{
  "dataset": "crops of objects in photos (Visual Genome)",
  "train_examples": 61751,
  "image_size": 32,
  "grayscale": true,
  "crop_scale_min": 1,
  "horizontal_flip": false,
  "loss": "binary_cross_entropy",
  "residual_init": "none",
  "muon_scale": "match_rms_adamw",
  "nesterov": false,
  "orthogonalizer": "newton_schulz_5",
  "l1_shrink": 0.003,
  "ema_decay": 0.999,
  "max_steps": 36100,
  "epochs": 149.7
}
Rows from block 2, named by matrix and row number. Rows with one number belong to one neuron. Each number is 200 + 40 x the weight over its row's rms, rounded and kept within 0 to 999. All counts start at 0. After the name is the row's rms in percent of the matrix's.
# fc1: MLP up (model.blocks.2.mlp.fc1.weight, 576x192), inputs 96-191
# fc2: MLP down (model.blocks.2.mlp.fc2.weight, 192x576, transposed), outputs 96-191
fc1.7,119,205,200,200,200,177,200,200,200,244,158,200,169,200,220,269,200,210,152,265,127,373,229,200,200,139,200,200,200,200,205,200,200,200,292,244,200,200,265,149,270,200,207,200,158,179,200,244,200,200,226,147,200,262,200,200,200,229,200,281,200,152,139,147,169,200,200,200,200,107,304,160,158,246,249,192,200,202,200,200,200,154,267,251,281,246,189,200,200,237,200,200,200,242,200,180,293
fc1.8,105,200,200,200,124,239,200,200,232,163,265,200,235,200,200,240,157,200,200,200,116,200,200,95,308,200,200,200,251,153,258,200,242,119,167,200,200,200,173,200,162,200,200,162,200,144,224,200,200,200,252,200,200,104,200,200,200,180,200,308,200,246,165,200,200,200,200,272,200,103,156,200,200,200,127,187,200,206,200,279,267,200,254,248,206,126,186,200,200,200,233,72,200,217,167,148,200
fc1.9,088,124,200,158,195,200,200,200,200,200,106,200,200,246,138,200,204,84,200,200,200,200,200,129,269,200,200,200,249,200,215,200,193,200,227,162,200,227,179,179,235,200,140,295,234,170,200,200,254,241,109,200,200,136,200,200,236,200,200,200,200,125,165,129,200,174,200,304,200,200,200,200,200,200,200,152,200,229,200,200,261,173,176,146,223,200,200,241,200,129,221,213,140,123,200,200,200
fc1.10,103,200,223,270,200,200,200,200,200,200,176,253,200,277,200,200,200,200,200,200,200,200,221,200,200,95,200,200,259,233,200,200,180,200,118,200,200,108,200,200,224,66,247,200,200,200,239,200,282,200,200,218,116,109,171,287,200,170,184,200,200,200,305,200,162,200,200,200,200,200,200,217,200,200,200,176,250,200,174,200,121,200,221,277,200,200,192,146,130,200,243,254,200,200,243,200,197
fc1.12,095,200,147,138,200,260,195,266,200,200,186,200,254,184,169,231,127,200,200,200,200,162,200,194,205,200,200,163,254,163,200,200,200,200,223,200,196,293,200,240,200,237,200,200,200,202,200,200,268,130,200,239,115,200,200,200,276,164,200,134,200,200,146,159,200,146,191,200,200,200,125,200,200,200,126,200,200,90,151,200,200,200,144,184,113,235,176,200,200,286,144,200,89,200,200,249,200
fc1.13,085,200,194,216,196,200,227,200,141,231,200,299,135,183,162,200,255,200,200,202,200,200,243,235,200,200,267,200,233,200,223,293,221,200,200,159,200,229,200,200,164,296,162,200,200,200,200,200,200,200,200,200,229,242,227,200,200,200,200,200,243,200,200,260,199,200,200,200,146,296,285,200,259,211,151,220,181,262,200,200,200,170,200,200,200,217,200,177,200,200,176,231,200,200,200,180,200
fc1.14,101,255,172,243,200,200,200,255,146,200,281,321,195,200,200,149,200,145,200,200,200,200,200,242,200,200,200,142,200,200,200,272,313,200,254,200,200,200,200,200,200,174,148,200,242,257,200,184,200,200,181,200,200,200,271,200,266,154,200,248,200,200,146,144,307,200,202,316,238,200,200,200,193,200,223,193,200,200,142,200,200,200,229,156,227,200,200,200,200,190,293,200,200,271,272,200,200
fc1.16,093,200,135,200,200,226,200,175,147,200,200,233,268,144,207,290,200,300,79,255,200,200,242,163,249,112,125,200,170,200,200,171,193,239,241,200,200,200,200,200,227,200,206,262,87,200,200,212,200,242,200,200,200,200,200,248,200,200,200,270,200,170,239,177,165,200,200,200,81,111,200,200,200,200,200,186,200,295,200,200,192,224,149,200,156,200,200,145,200,214,200,200,200,200,200,200,200
fc1.17,110,111,200,176,247,200,200,200,200,241,200,256,200,177,194,360,175,200,200,176,200,200,273,200,200,200,200,200,176,200,200,200,250,148,200,218,137,200,200,200,99,200,247,200,200,138,146,200,213,200,295,162,291,149,247,200,193,200,200,114,179,213,200,151,200,215,200,200,200,223,133,147,256,200,248,204,200,246,200,130,200,200,198,302,200,174,200,251,231,200,200,200,124,176,272,91,200
fc1.19,098,131,288,200,200,200,254,200,281,168,200,219,200,200,200,282,200,225,200,136,200,200,200,200,199,162,200,268,227,107,278,91,165,101,92,200,141,168,260,238,219,228,200,200,200,200,284,200,278,200,136,172,200,200,188,200,332,113,200,185,210,261,247,200,200,200,200,200,216,241,205,186,197,200,200,200,214,200,305,156,200,254,191,200,200,234,170,234,281,275,200,310,200,200,200,85,200
fc1.20,089,123,171,170,96,215,200,109,237,249,262,200,203,174,283,213,258,200,200,200,200,200,110,270,229,200,118,200,88,173,259,200,317,208,146,200,200,200,200,208,200,200,200,258,250,196,200,161,200,194,200,173,197,242,282,200,222,200,192,200,142,238,200,185,200,168,246,96,175,200,140,200,177,200,244,200,200,200,200,144,200,280,121,200,200,200,200,200,200,198,151,229,227,219,139,200,200
fc1.21,100,200,200,186,200,200,119,200,145,163,200,200,200,200,200,229,230,224,159,138,242,200,297,218,241,200,200,200,200,283,200,237,172,168,243,200,181,259,140,200,108,323,131,200,200,157,202,200,136,200,200,200,294,159,200,200,96,200,236,224,200,242,131,174,234,189,200,200,200,200,205,214,275,200,231,200,295,200,297,270,226,213,149,200,238,215,200,249,216,225,263,200,200,200,200,255,143
fc1.22,100,200,200,70,170,200,200,330,249,220,212,200,221,200,200,200,247,168,193,200,178,200,240,200,200,159,222,148,200,108,200,200,200,200,222,200,200,263,147,200,195,200,266,180,200,223,239,121,200,218,200,200,200,217,200,191,96,200,237,200,184,200,200,173,200,220,200,218,200,200,200,218,130,200,88,200,234,200,200,200,120,138,213,140,261,141,200,247,158,219,274,217,235,200,149,260,265
fc1.24,108,200,200,200,247,200,200,200,200,200,200,200,174,185,200,151,200,200,294,186,246,154,200,239,180,152,200,193,288,134,200,124,112,200,200,145,232,200,200,245,200,200,117,200,200,225,224,198,315,150,200,200,111,200,200,200,200,152,276,200,135,200,200,167,180,200,200,181,200,200,89,246,166,200,246,200,200,218,200,200,200,200,200,200,200,200,200,200,255,200,200,200,200,97,200,200,200
fc1.25,108,200,200,200,210,184,200,286,200,260,200,200,200,257,200,200,101,200,193,157,200,275,232,200,248,258,200,169,191,200,200,200,200,200,200,198,115,177,185,164,232,200,264,213,200,230,200,131,200,202,155,216,200,124,244,200,200,185,200,200,200,200,280,183,200,229,244,264,257,260,200,200,243,167,136,200,159,200,200,145,211,120,248,200,200,188,187,200,200,158,213,273,157,200,211,200,200
fc1.27,084,88,251,200,200,200,200,200,301,200,132,200,216,186,200,200,134,200,200,143,112,195,200,210,227,200,199,233,200,200,264,200,263,219,200,200,267,200,46,295,166,200,285,146,211,200,200,200,200,200,200,200,216,162,199,130,200,200,179,200,208,200,222,140,200,304,200,246,200,200,162,200,172,136,230,200,264,263,192,200,212,145,165,200,200,162,200,200,200,201,200,173,200,239,86,100,106
fc1.28,109,200,200,200,235,277,200,200,198,200,200,200,200,200,200,229,141,187,186,200,189,200,165,252,224,145,254,200,249,200,200,200,249,309,281,153,266,200,200,200,200,200,123,166,140,200,184,200,200,200,193,254,163,200,200,200,138,200,196,200,200,144,200,209,178,200,168,200,128,200,299,200,200,276,252,157,200,90,190,200,274,184,251,200,362,185,173,241,146,143,200,164,200,200,200,251,164
fc1.29,093,200,228,200,200,332,221,144,200,193,200,174,73,200,200,244,200,200,200,149,187,200,200,200,200,200,200,200,189,196,200,209,200,200,228,152,206,200,200,173,200,200,200,189,120,200,243,176,167,181,168,200,200,241,232,200,138,200,200,182,257,174,93,182,164,200,116,177,200,129,200,200,200,180,200,144,200,200,218,200,274,168,160,306,252,200,200,200,195,203,336,200,200,200,170,281,200
fc1.30,097,200,200,200,200,200,200,200,204,200,200,200,200,24,200,148,225,200,200,200,200,264,200,200,262,169,135,200,200,137,255,118,200,200,91,256,292,271,200,214,244,200,192,198,200,200,200,304,196,200,200,192,200,156,208,200,200,200,238,200,200,182,200,160,200,200,200,200,200,200,200,200,200,200,200,200,200,82,200,200,200,129,119,200,200,151,200,200,219,200,200,202,126,326,253,161,205
fc1.32,105,200,200,200,200,200,200,200,200,200,222,200,289,233,200,200,136,200,195,200,182,200,200,84,112,284,200,172,90,200,200,262,200,117,200,115,200,222,200,200,242,200,200,112,200,282,200,200,281,200,200,259,200,200,200,150,151,218,170,268,200,178,200,200,82,139,200,147,171,254,200,200,200,200,193,144,230,200,200,152,172,200,200,200,245,226,200,156,268,130,196,200,205,263,233,297,205
fc1.33,113,200,191,156,180,149,241,200,213,200,200,215,181,200,306,156,200,244,200,200,200,197,228,311,200,89,206,149,200,150,200,155,200,200,200,200,241,105,200,193,86,200,200,285,200,226,200,200,335,200,200,200,200,200,200,200,234,200,206,156,259,138,111,200,200,200,200,233,200,188,213,134,200,240,168,170,132,191,200,273,312,220,200,200,197,200,163,173,124,200,200,272,268,255,144,200,200
fc1.34,101,200,164,200,200,197,200,173,300,243,264,169,200,187,200,200,116,200,282,200,253,200,217,200,200,200,200,244,200,200,226,245,149,200,226,174,200,200,200,199,200,248,200,209,327,147,200,285,200,213,205,200,165,200,229,200,228,183,200,200,295,200,180,221,200,200,284,237,158,188,200,200,118,140,200,156,200,200,144,176,200,200,200,200,275,176,293,200,200,200,200,200,200,301,200,177,200
fc1.36,092,200,200,200,284,160,208,293,133,172,200,200,200,200,200,258,222,135,158,130,116,162,200,200,206,200,200,155,256,144,200,140,200,196,200,200,250,200,200,200,210,200,200,203,295,200,234,200,200,200,126,89,200,200,200,200,241,284,200,161,200,251,146,200,200,200,200,200,199,200,200,200,200,200,200,200,200,174,211,159,244,238,200,200,200,200,200,200,231,200,339,200,232,222,156,200,198
fc1.37,109,208,291,200,172,275,200,200,186,200,200,141,200,200,269,132,291,200,200,200,200,293,280,200,200,200,200,200,212,200,245,200,218,131,200,200,162,200,129,200,200,146,245,179,200,186,182,235,137,171,200,97,200,234,200,180,243,275,200,243,245,200,212,200,200,200,200,297,330,200,200,200,200,200,226,200,120,200,108,181,212,198,217,215,214,200,133,261,137,200,147,204,200,200,200,197,235
fc1.38,106,200,134,200,200,150,241,142,174,182,165,175,295,102,209,209,300,167,121,200,135,265,200,200,200,200,200,200,200,200,155,200,217,200,350,200,200,198,200,244,200,200,247,348,239,246,200,232,229,200,200,155,200,200,200,200,200,245,200,230,200,200,200,271,200,247,103,212,200,200,184,200,137,200,284,200,139,200,153,142,200,200,159,228,203,151,200,198,200,128,200,200,200,200,165,171,286
fc1.39,095,259,169,167,252,206,218,129,200,200,278,231,200,200,200,224,200,200,200,200,200,163,211,161,212,194,200,200,200,200,280,200,200,278,168,200,200,138,200,200,200,36,200,290,200,200,191,155,114,200,193,200,200,200,200,220,200,108,166,200,292,200,200,261,124,286,147,200,200,200,200,200,200,200,267,271,200,200,155,200,200,200,208,141,200,146,200,100,200,272,200,200,218,177,200,200,182
fc1.40,090,192,337,200,200,184,200,194,200,200,200,358,200,50,200,188,200,200,200,200,106,200,239,159,198,200,223,215,200,142,200,283,200,200,253,127,200,200,250,200,200,171,290,166,252,200,200,200,200,200,267,200,200,177,200,200,200,200,200,200,200,200,153,200,129,200,180,200,200,200,216,200,160,192,200,297,188,172,164,200,246,200,198,185,207,200,200,200,200,200,200,200,173,113,200,200,250
fc1.41,088,200,113,200,143,200,264,149,354,162,225,200,200,200,200,200,200,137,200,200,169,200,200,202,200,200,200,180,268,200,200,200,200,200,358,175,200,200,346,226,200,200,268,200,200,200,255,178,200,200,196,200,138,200,200,154,200,200,200,200,200,193,200,242,286,148,200,200,224,200,200,187,200,200,200,200,122,200,200,220,229,200,200,200,265,200,200,200,282,200,200,200,287,200,154,192,200
fc1.42,120,200,146,200,241,200,229,278,150,151,222,200,200,200,200,243,137,200,134,212,200,258,200,200,160,200,156,200,200,200,287,255,152,200,195,126,131,200,142,145,200,200,200,127,211,232,200,255,258,150,185,200,257,157,214,139,261,141,235,200,172,73,200,266,197,200,200,188,110,139,135,200,200,234,170,200,163,200,95,217,176,200,200,200,200,239,178,134,200,139,200,200,200,256,283,200,200
fc1.43,104,200,200,200,200,200,118,174,200,240,220,200,200,200,238,200,293,200,175,68,200,173,200,247,200,200,200,203,202,200,200,142,220,171,119,200,200,242,200,267,190,200,267,155,254,83,266,142,209,200,200,200,200,200,173,276,200,200,227,200,200,235,142,203,131,200,265,147,200,200,252,200,242,200,200,200,236,216,200,200,106,200,244,200,165,200,230,200,200,161,259,256,242,200,150,127,215
fc1.44,113,200,216,200,244,200,200,200,263,200,214,200,200,261,200,167,121,200,135,200,200,200,200,200,200,200,200,200,200,200,200,256,145,112,225,193,138,154,165,135,251,193,143,263,176,126,200,116,189,200,179,200,220,200,200,168,200,213,200,268,200,250,117,147,115,275,200,200,154,200,200,244,200,132,200,200,233,200,173,200,207,191,200,117,200,200,118,200,139,200,200,200,236,299,227,200,200
fc1.45,102,200,199,124,200,256,277,200,200,144,274,200,200,157,200,260,200,131,141,266,200,214,200,200,182,200,221,200,200,200,218,200,200,145,106,214,200,209,158,231,200,200,121,200,200,200,175,133,200,179,200,268,150,200,200,319,186,301,170,200,200,290,200,200,154,200,188,200,134,200,200,164,200,195,190,231,244,244,200,200,200,200,230,200,251,200,200,200,237,200,200,111,174,200,200,200,200
fc1.46,093,188,309,202,223,173,173,200,242,200,200,200,200,154,185,200,256,141,237,187,200,241,168,200,251,132,111,161,200,200,200,232,157,291,249,200,251,162,112,270,294,179,238,183,200,200,217,121,200,62,200,200,200,200,200,200,273,274,200,200,185,191,212,156,200,228,200,168,134,203,178,220,242,200,125,182,200,123,200,92,176,200,200,200,200,112,149,233,200,249,200,219,200,200,274,200,200
fc1.47,097,200,200,358,200,200,178,200,168,200,200,261,240,218,200,241,200,200,200,272,98,226,256,246,186,200,191,200,200,200,221,131,141,89,200,105,186,200,258,200,212,200,164,95,159,200,200,200,337,124,200,200,200,200,200,131,200,205,286,256,200,231,234,200,200,200,200,200,200,135,200,273,200,200,222,172,200,240,158,280,200,146,273,219,200,124,203,200,200,183,186,126,230,200,200,206,200
fc1.48,100,200,200,234,200,200,155,200,120,270,200,200,226,200,192,265,200,200,200,200,200,224,271,258,146,200,200,144,200,155,200,159,200,200,200,200,204,200,200,200,153,249,200,200,200,187,200,200,175,234,276,249,236,285,200,254,200,200,254,200,155,200,230,200,133,157,200,200,86,200,158,277,226,280,200,200,247,149,200,200,190,208,132,229,90,146,200,200,200,162,242,261,256,200,231,150,200
fc2.7,100,159,203,200,231,244,120,200,224,293,106,200,200,200,200,165,61,200,200,200,200,200,166,84,161,200,163,200,179,211,200,300,283,186,200,200,298,200,200,200,190,211,200,203,189,179,195,200,136,252,200,200,200,200,156,200,200,200,200,200,200,88,200,296,200,200,200,231,186,200,200,243,200,214,200,170,235,200,254,231,238,200,200,200,200,185,200,222,200,200,200,200,184,132,136,200,153
fc2.8,105,241,176,200,241,200,200,179,200,200,290,200,254,200,200,169,200,200,180,200,267,200,241,299,200,179,200,144,255,278,200,200,194,200,210,200,206,200,200,276,133,259,200,200,200,140,200,200,217,200,200,200,132,200,242,195,202,200,200,312,208,200,200,158,200,222,200,272,141,233,148,200,162,200,200,265,200,200,262,200,200,256,147,200,200,200,234,132,200,165,195,158,200,226,200,278,200
fc2.9,100,323,200,200,200,200,200,254,288,200,148,113,200,200,189,123,154,330,200,243,200,200,196,269,298,200,255,200,200,228,174,231,230,200,169,251,238,134,124,200,200,137,202,200,200,137,131,222,200,156,186,263,200,160,200,78,169,200,200,200,154,200,186,177,153,221,233,247,178,157,196,170,243,109,132,239,200,200,255,200,226,211,200,200,200,239,200,200,200,168,200,200,212,200,200,200,235
fc2.10,113,200,199,200,200,278,216,239,122,130,200,200,200,200,250,200,200,200,232,204,200,200,250,217,200,216,200,190,209,200,200,115,200,161,200,200,200,177,139,200,114,200,182,175,200,200,200,200,180,200,172,194,199,333,200,200,263,245,240,227,200,168,200,147,200,137,183,200,167,200,200,200,164,200,168,157,200,200,200,262,243,200,60,200,89,200,248,302,200,181,318,219,200,200,154,200,200
fc2.12,105,200,217,200,200,200,239,207,200,200,200,200,208,197,262,200,114,221,54,200,329,200,153,198,246,275,74,200,279,200,257,200,207,200,160,200,191,200,200,200,200,189,132,200,144,200,113,237,201,264,200,200,200,212,200,200,165,200,200,200,241,167,191,200,200,200,200,239,109,200,200,200,225,200,118,186,230,200,196,200,214,247,200,228,200,159,165,207,200,200,209,242,93,200,200,200,200
fc2.13,110,100,200,200,200,200,200,143,200,200,200,200,200,280,275,200,215,200,200,200,200,188,200,236,158,203,189,230,233,200,200,200,200,231,276,284,128,200,252,200,200,200,155,159,281,213,200,255,200,115,192,193,200,234,170,200,209,200,200,158,172,200,200,275,263,200,220,200,234,320,200,170,156,200,200,200,148,262,200,272,225,200,200,200,178,200,200,194,224,200,200,235,200,246,162,200,227
fc2.14,108,188,200,200,200,200,200,200,200,200,200,272,200,216,154,208,200,200,200,200,200,200,282,200,168,178,195,200,200,340,113,200,200,200,200,200,200,200,200,200,200,146,200,200,200,200,200,156,176,200,283,146,201,119,144,200,200,200,200,200,200,68,164,133,200,133,167,178,200,200,145,200,200,187,200,131,158,200,142,200,200,200,200,248,248,200,249,244,200,200,222,248,120,200,200,200,200
fc2.16,086,200,168,293,200,200,120,200,200,281,147,276,189,200,259,256,258,111,200,200,242,200,200,213,200,200,200,200,200,200,291,243,200,257,200,200,200,200,277,171,200,145,200,172,200,200,200,200,123,200,124,198,200,200,200,198,200,200,235,200,244,212,200,200,200,200,200,161,200,200,154,208,200,200,154,178,304,200,200,279,200,200,200,200,163,185,167,200,200,200,200,200,200,200,131,193,290
fc2.17,098,227,200,200,138,200,200,212,200,135,200,200,258,144,200,122,145,200,215,134,161,200,224,200,200,174,200,200,200,200,287,147,200,149,200,178,200,249,118,185,200,200,267,200,200,200,200,200,200,164,342,200,293,187,200,200,200,110,202,200,200,286,252,203,134,200,200,200,200,200,288,200,200,200,200,200,200,87,200,233,200,243,200,188,118,146,200,131,153,200,264,195,200,200,200,95,217
fc2.19,099,200,200,237,200,200,289,200,200,228,121,200,200,200,166,192,200,257,200,200,290,200,200,200,200,200,200,200,200,200,99,144,173,156,200,200,200,200,200,200,135,200,200,200,200,200,220,200,200,200,184,200,200,200,200,200,80,200,200,254,164,236,243,200,200,160,200,251,140,200,284,235,200,153,200,283,200,200,200,200,41,140,200,294,200,284,200,196,200,200,240,185,200,200,200,139,200
fc2.20,096,134,156,200,200,242,189,265,200,200,200,200,245,200,121,167,200,231,200,191,200,200,200,148,249,139,200,146,200,132,155,200,200,130,269,217,200,168,200,251,200,233,268,159,200,200,342,200,293,272,155,97,137,200,200,200,200,200,192,97,200,200,120,200,200,200,224,260,158,187,234,250,200,200,228,200,175,227,258,223,200,136,200,200,239,271,251,200,160,126,200,200,200,200,272,143,272
fc2.21,098,200,171,165,200,200,232,153,200,200,200,200,179,231,200,265,173,200,275,277,125,137,200,143,284,200,200,200,200,136,135,135,163,200,154,114,200,317,200,189,200,201,200,261,200,200,232,176,200,201,200,200,200,226,205,200,200,161,200,226,252,277,200,106,190,194,200,200,200,200,200,200,250,200,200,200,200,200,183,230,186,163,200,200,161,200,200,200,200,106,259,261,200,183,200,279,200
fc2.22,091,205,200,200,270,154,200,154,200,200,225,200,200,256,200,211,200,182,307,210,122,200,200,200,200,211,200,228,145,200,200,195,254,200,132,263,126,243,147,326,200,200,212,200,200,200,285,200,200,200,127,200,200,207,200,252,200,200,200,258,200,200,289,150,137,200,200,135,291,85,200,188,200,314,200,240,200,200,213,59,200,210,214,200,301,200,190,200,200,200,200,200,197,200,200,261,200
fc2.24,086,200,200,200,281,251,200,200,200,240,187,158,256,126,218,200,200,173,200,171,200,200,200,200,200,200,200,200,313,72,200,262,200,200,138,200,200,200,200,200,71,144,134,200,253,200,246,200,174,200,203,93,167,174,200,200,248,200,200,157,200,200,200,200,200,96,200,184,200,200,192,226,202,176,232,200,200,200,200,282,301,109,247,200,200,200,294,200,200,200,210,167,200,200,200,78,200
fc2.25,094,200,211,200,152,149,200,200,200,200,218,200,245,343,200,200,201,200,200,287,156,200,200,179,163,271,200,223,145,200,200,200,156,200,200,255,109,200,200,200,200,200,176,94,200,150,242,200,200,200,252,200,192,200,133,217,200,200,200,200,105,200,200,240,195,200,316,200,200,200,194,200,235,200,200,198,200,200,200,200,213,310,200,263,200,217,200,164,200,200,247,119,175,245,193,200,200
fc2.27,081,200,216,200,200,200,167,309,200,200,156,258,353,200,200,200,178,244,125,200,334,200,200,200,200,200,113,145,145,94,165,200,274,200,200,200,244,200,200,200,203,200,229,129,181,230,84,144,200,200,200,200,235,200,92,231,149,200,200,98,200,200,252,200,262,172,200,200,200,200,241,200,200,200,128,200,200,151,239,200,200,200,279,281,197,200,288,199,123,200,131,200,200,200,240,200,200
fc2.28,087,178,200,160,200,200,275,200,200,178,134,200,160,271,200,242,236,200,200,200,141,200,168,173,154,200,200,200,235,189,290,289,182,142,329,200,200,200,200,200,200,200,116,179,257,253,200,206,200,258,220,110,200,200,138,244,200,200,200,121,210,200,200,213,143,200,182,212,189,200,200,200,280,232,224,200,325,200,205,150,237,200,200,225,206,200,167,200,306,264,257,200,91,238,138,200,200
fc2.29,090,261,196,259,200,274,200,200,200,259,200,200,200,200,105,200,200,200,200,222,200,200,200,200,128,200,200,200,200,255,156,169,212,279,200,247,118,200,213,271,200,200,200,203,169,191,200,200,200,200,200,240,200,181,200,200,174,212,163,200,263,200,200,200,96,200,288,317,200,200,129,324,164,200,200,200,200,303,187,200,204,200,200,200,207,200,200,200,200,276,225,109,153,200,262,200,207
fc2.30,101,245,200,200,282,303,206,200,236,281,200,133,245,156,138,200,221,200,209,141,200,177,221,138,159,200,200,200,159,117,200,122,272,200,200,200,197,274,218,219,113,254,200,179,142,200,200,87,200,200,257,200,200,200,200,200,200,173,200,200,200,105,200,200,200,200,200,178,176,200,225,200,207,200,198,126,200,200,200,200,200,200,200,200,148,200,200,200,169,247,136,159,260,118,200,166,200
fc2.32,097,231,110,200,200,200,148,289,200,236,299,200,180,191,200,200,200,258,200,200,282,200,200,200,200,257,200,200,200,200,200,200,200,200,200,124,221,200,291,200,200,174,200,145,200,200,200,184,200,118,200,200,200,266,200,170,200,200,198,200,197,200,200,200,200,353,200,200,211,198,258,134,200,264,256,200,163,200,200,237,284,278,169,190,200,200,200,239,200,200,139,200,200,113,298,200,225
fc2.33,092,258,130,200,170,200,200,212,137,200,79,200,200,200,202,203,200,194,268,200,314,200,186,163,164,200,200,247,186,238,258,246,200,152,232,200,239,200,200,200,200,200,200,222,193,200,200,200,165,200,222,200,238,200,200,200,171,235,321,200,150,200,200,163,286,200,101,200,148,205,200,200,260,237,173,200,165,200,302,235,259,200,253,72,200,190,200,157,200,112,200,200,200,160,129,200,146
fc2.34,101,200,199,200,200,200,200,200,257,200,200,205,167,255,200,200,165,256,220,159,200,290,200,200,206,200,200,146,129,200,154,237,142,198,200,139,86,200,153,211,151,200,175,200,157,180,227,212,200,200,200,200,140,200,152,211,199,200,153,69,272,224,200,200,200,200,162,200,200,314,230,200,88,235,181,200,200,200,200,219,200,168,243,200,200,273,119,200,283,200,200,268,289,200,200,200,146
fc2.36,112,261,309,192,200,200,257,200,255,311,200,200,241,227,200,200,212,247,207,231,200,200,200,266,200,126,200,176,200,200,158,143,200,200,200,200,200,250,200,200,200,192,200,162,200,270,200,221,142,200,200,200,254,202,200,200,146,200,258,172,292,176,153,286,290,200,200,248,194,200,200,172,195,180,177,200,193,200,195,141,145,200,200,290,200,200,245,185,200,242,200,161,200,200,200,200,167
fc2.37,095,256,180,200,136,200,171,200,127,116,146,200,200,143,200,281,200,198,200,182,200,200,185,200,192,200,175,259,200,200,200,188,290,200,200,200,200,200,228,200,246,200,200,200,200,123,200,239,225,200,195,200,200,248,200,200,145,200,200,200,250,141,159,221,200,200,200,200,200,200,82,184,200,218,200,200,227,200,173,200,200,200,175,200,193,200,200,200,200,200,141,200,255,146,200,200,127
fc2.38,100,200,200,277,200,248,200,126,147,200,200,200,187,168,258,272,200,266,144,200,200,200,175,200,200,200,200,321,200,200,200,200,150,118,200,88,131,301,200,171,309,223,227,200,200,264,200,200,218,140,200,200,141,200,186,165,200,200,200,200,200,186,200,200,200,200,200,200,200,200,200,199,200,212,200,185,170,200,153,200,158,191,200,200,159,175,200,200,270,193,200,200,200,133,200,227,200
fc2.39,103,202,206,200,155,150,223,167,200,180,200,200,215,200,194,200,208,200,268,117,200,200,200,200,200,145,200,285,200,197,200,200,200,197,200,120,200,200,200,212,200,271,167,200,200,239,156,160,88,231,200,176,200,244,247,120,193,280,239,200,147,124,200,276,82,164,194,150,183,221,200,200,200,156,200,241,197,200,97,200,200,162,106,181,186,181,280,151,200,337,167,253,61,200,218,200,245
fc2.40,094,200,200,200,175,184,200,200,200,248,200,200,200,113,217,261,152,200,151,200,200,200,261,200,200,200,200,185,200,200,200,200,122,200,220,208,179,269,200,263,249,200,200,200,244,200,201,183,200,200,200,128,200,200,200,234,222,302,99,289,128,200,200,200,130,176,200,237,227,181,122,200,154,187,200,200,200,200,243,163,200,200,200,299,200,200,200,200,200,200,255,118,236,200,200,200,200
fc2.41,086,200,200,250,200,200,200,73,187,196,200,200,200,200,200,155,155,194,200,200,200,200,200,200,113,210,200,200,204,200,209,200,200,200,200,200,200,128,200,200,200,128,208,200,244,200,141,264,200,295,200,99,200,154,200,200,200,218,178,200,206,173,206,116,200,200,200,200,178,200,110,200,200,355,200,200,200,89,200,164,200,200,145,200,185,200,200,200,200,200,275,200,122,200,217,171,200
fc2.42,111,200,47,200,213,160,200,200,173,295,320,111,200,150,170,234,247,139,126,200,220,200,200,200,200,256,200,200,200,97,200,200,133,124,195,200,200,200,33,272,175,200,200,237,200,220,156,117,200,200,211,211,200,252,200,200,200,211,200,207,142,200,247,291,200,170,200,254,200,200,127,196,200,171,200,200,244,216,200,186,200,101,200,185,200,200,200,200,200,200,200,232,200,200,240,200,200
fc2.43,110,248,200,200,200,239,338,287,188,231,177,200,249,252,200,187,168,181,161,274,162,156,254,234,206,159,200,200,200,185,200,272,203,200,200,200,200,227,166,200,135,200,200,163,190,200,200,200,290,143,160,236,200,200,142,261,148,125,200,200,200,188,180,200,196,199,260,234,182,200,200,136,200,149,197,200,268,200,231,145,210,303,200,200,200,232,140,200,195,200,200,200,200,200,200,200,200
fc2.44,096,200,198,200,200,219,246,200,223,82,246,200,264,200,176,200,200,126,259,200,226,139,200,200,163,200,200,293,200,266,200,200,158,174,200,215,200,256,200,200,200,229,128,200,200,95,116,200,200,200,233,276,197,200,200,200,200,186,200,200,267,200,200,223,200,189,267,200,200,200,200,251,200,237,200,200,200,160,200,230,200,230,200,9,253,200,200,200,200,267,200,185,191,200,230,197,188
fc2.45,098,164,200,125,263,204,268,200,200,200,196,193,200,200,200,135,200,167,200,64,141,156,167,225,130,200,200,200,200,183,200,105,149,200,219,200,150,165,134,200,200,138,200,200,200,218,185,265,200,360,144,167,200,210,200,176,200,164,171,227,200,246,200,200,193,200,208,200,259,117,200,263,200,229,133,300,200,200,200,200,200,200,200,200,200,200,200,200,200,200,106,194,200,200,200,200,200
fc2.46,100,200,249,289,200,200,223,200,200,250,200,200,200,188,128,300,200,200,200,200,201,200,174,187,200,200,253,200,107,200,200,200,154,188,148,200,288,165,226,157,113,200,220,194,274,254,281,98,200,200,200,194,200,200,199,200,200,200,197,200,200,164,177,200,200,200,200,200,227,81,200,210,200,260,158,205,118,204,200,200,139,200,200,243,200,200,200,150,201,158,200,200,202,147,128,200,156
fc2.47,101,200,200,279,271,200,92,194,200,221,89,200,200,293,200,200,139,164,174,200,200,258,200,271,200,200,282,160,200,183,154,284,200,200,240,263,200,169,200,121,200,167,222,237,255,275,270,200,200,272,200,233,123,200,263,205,285,218,165,200,200,141,200,167,191,200,235,200,200,150,200,307,200,240,200,200,200,194,114,200,200,206,142,157,102,200,200,98,200,200,233,189,200,275,200,200,150
fc2.48,098,200,353,200,200,295,200,200,200,271,200,260,200,165,200,219,192,200,200,167,200,286,264,143,200,200,177,200,245,200,200,194,200,200,261,220,244,200,200,200,213,200,100,245,226,153,225,200,200,217,179,176,200,237,200,200,243,205,275,134,85,185,200,200,200,198,200,186,200,203,267,253,245,200,200,200,200,200,200,278,223,113,200,260,200,200,200,203,134,200,220,244,135,200,200,183,161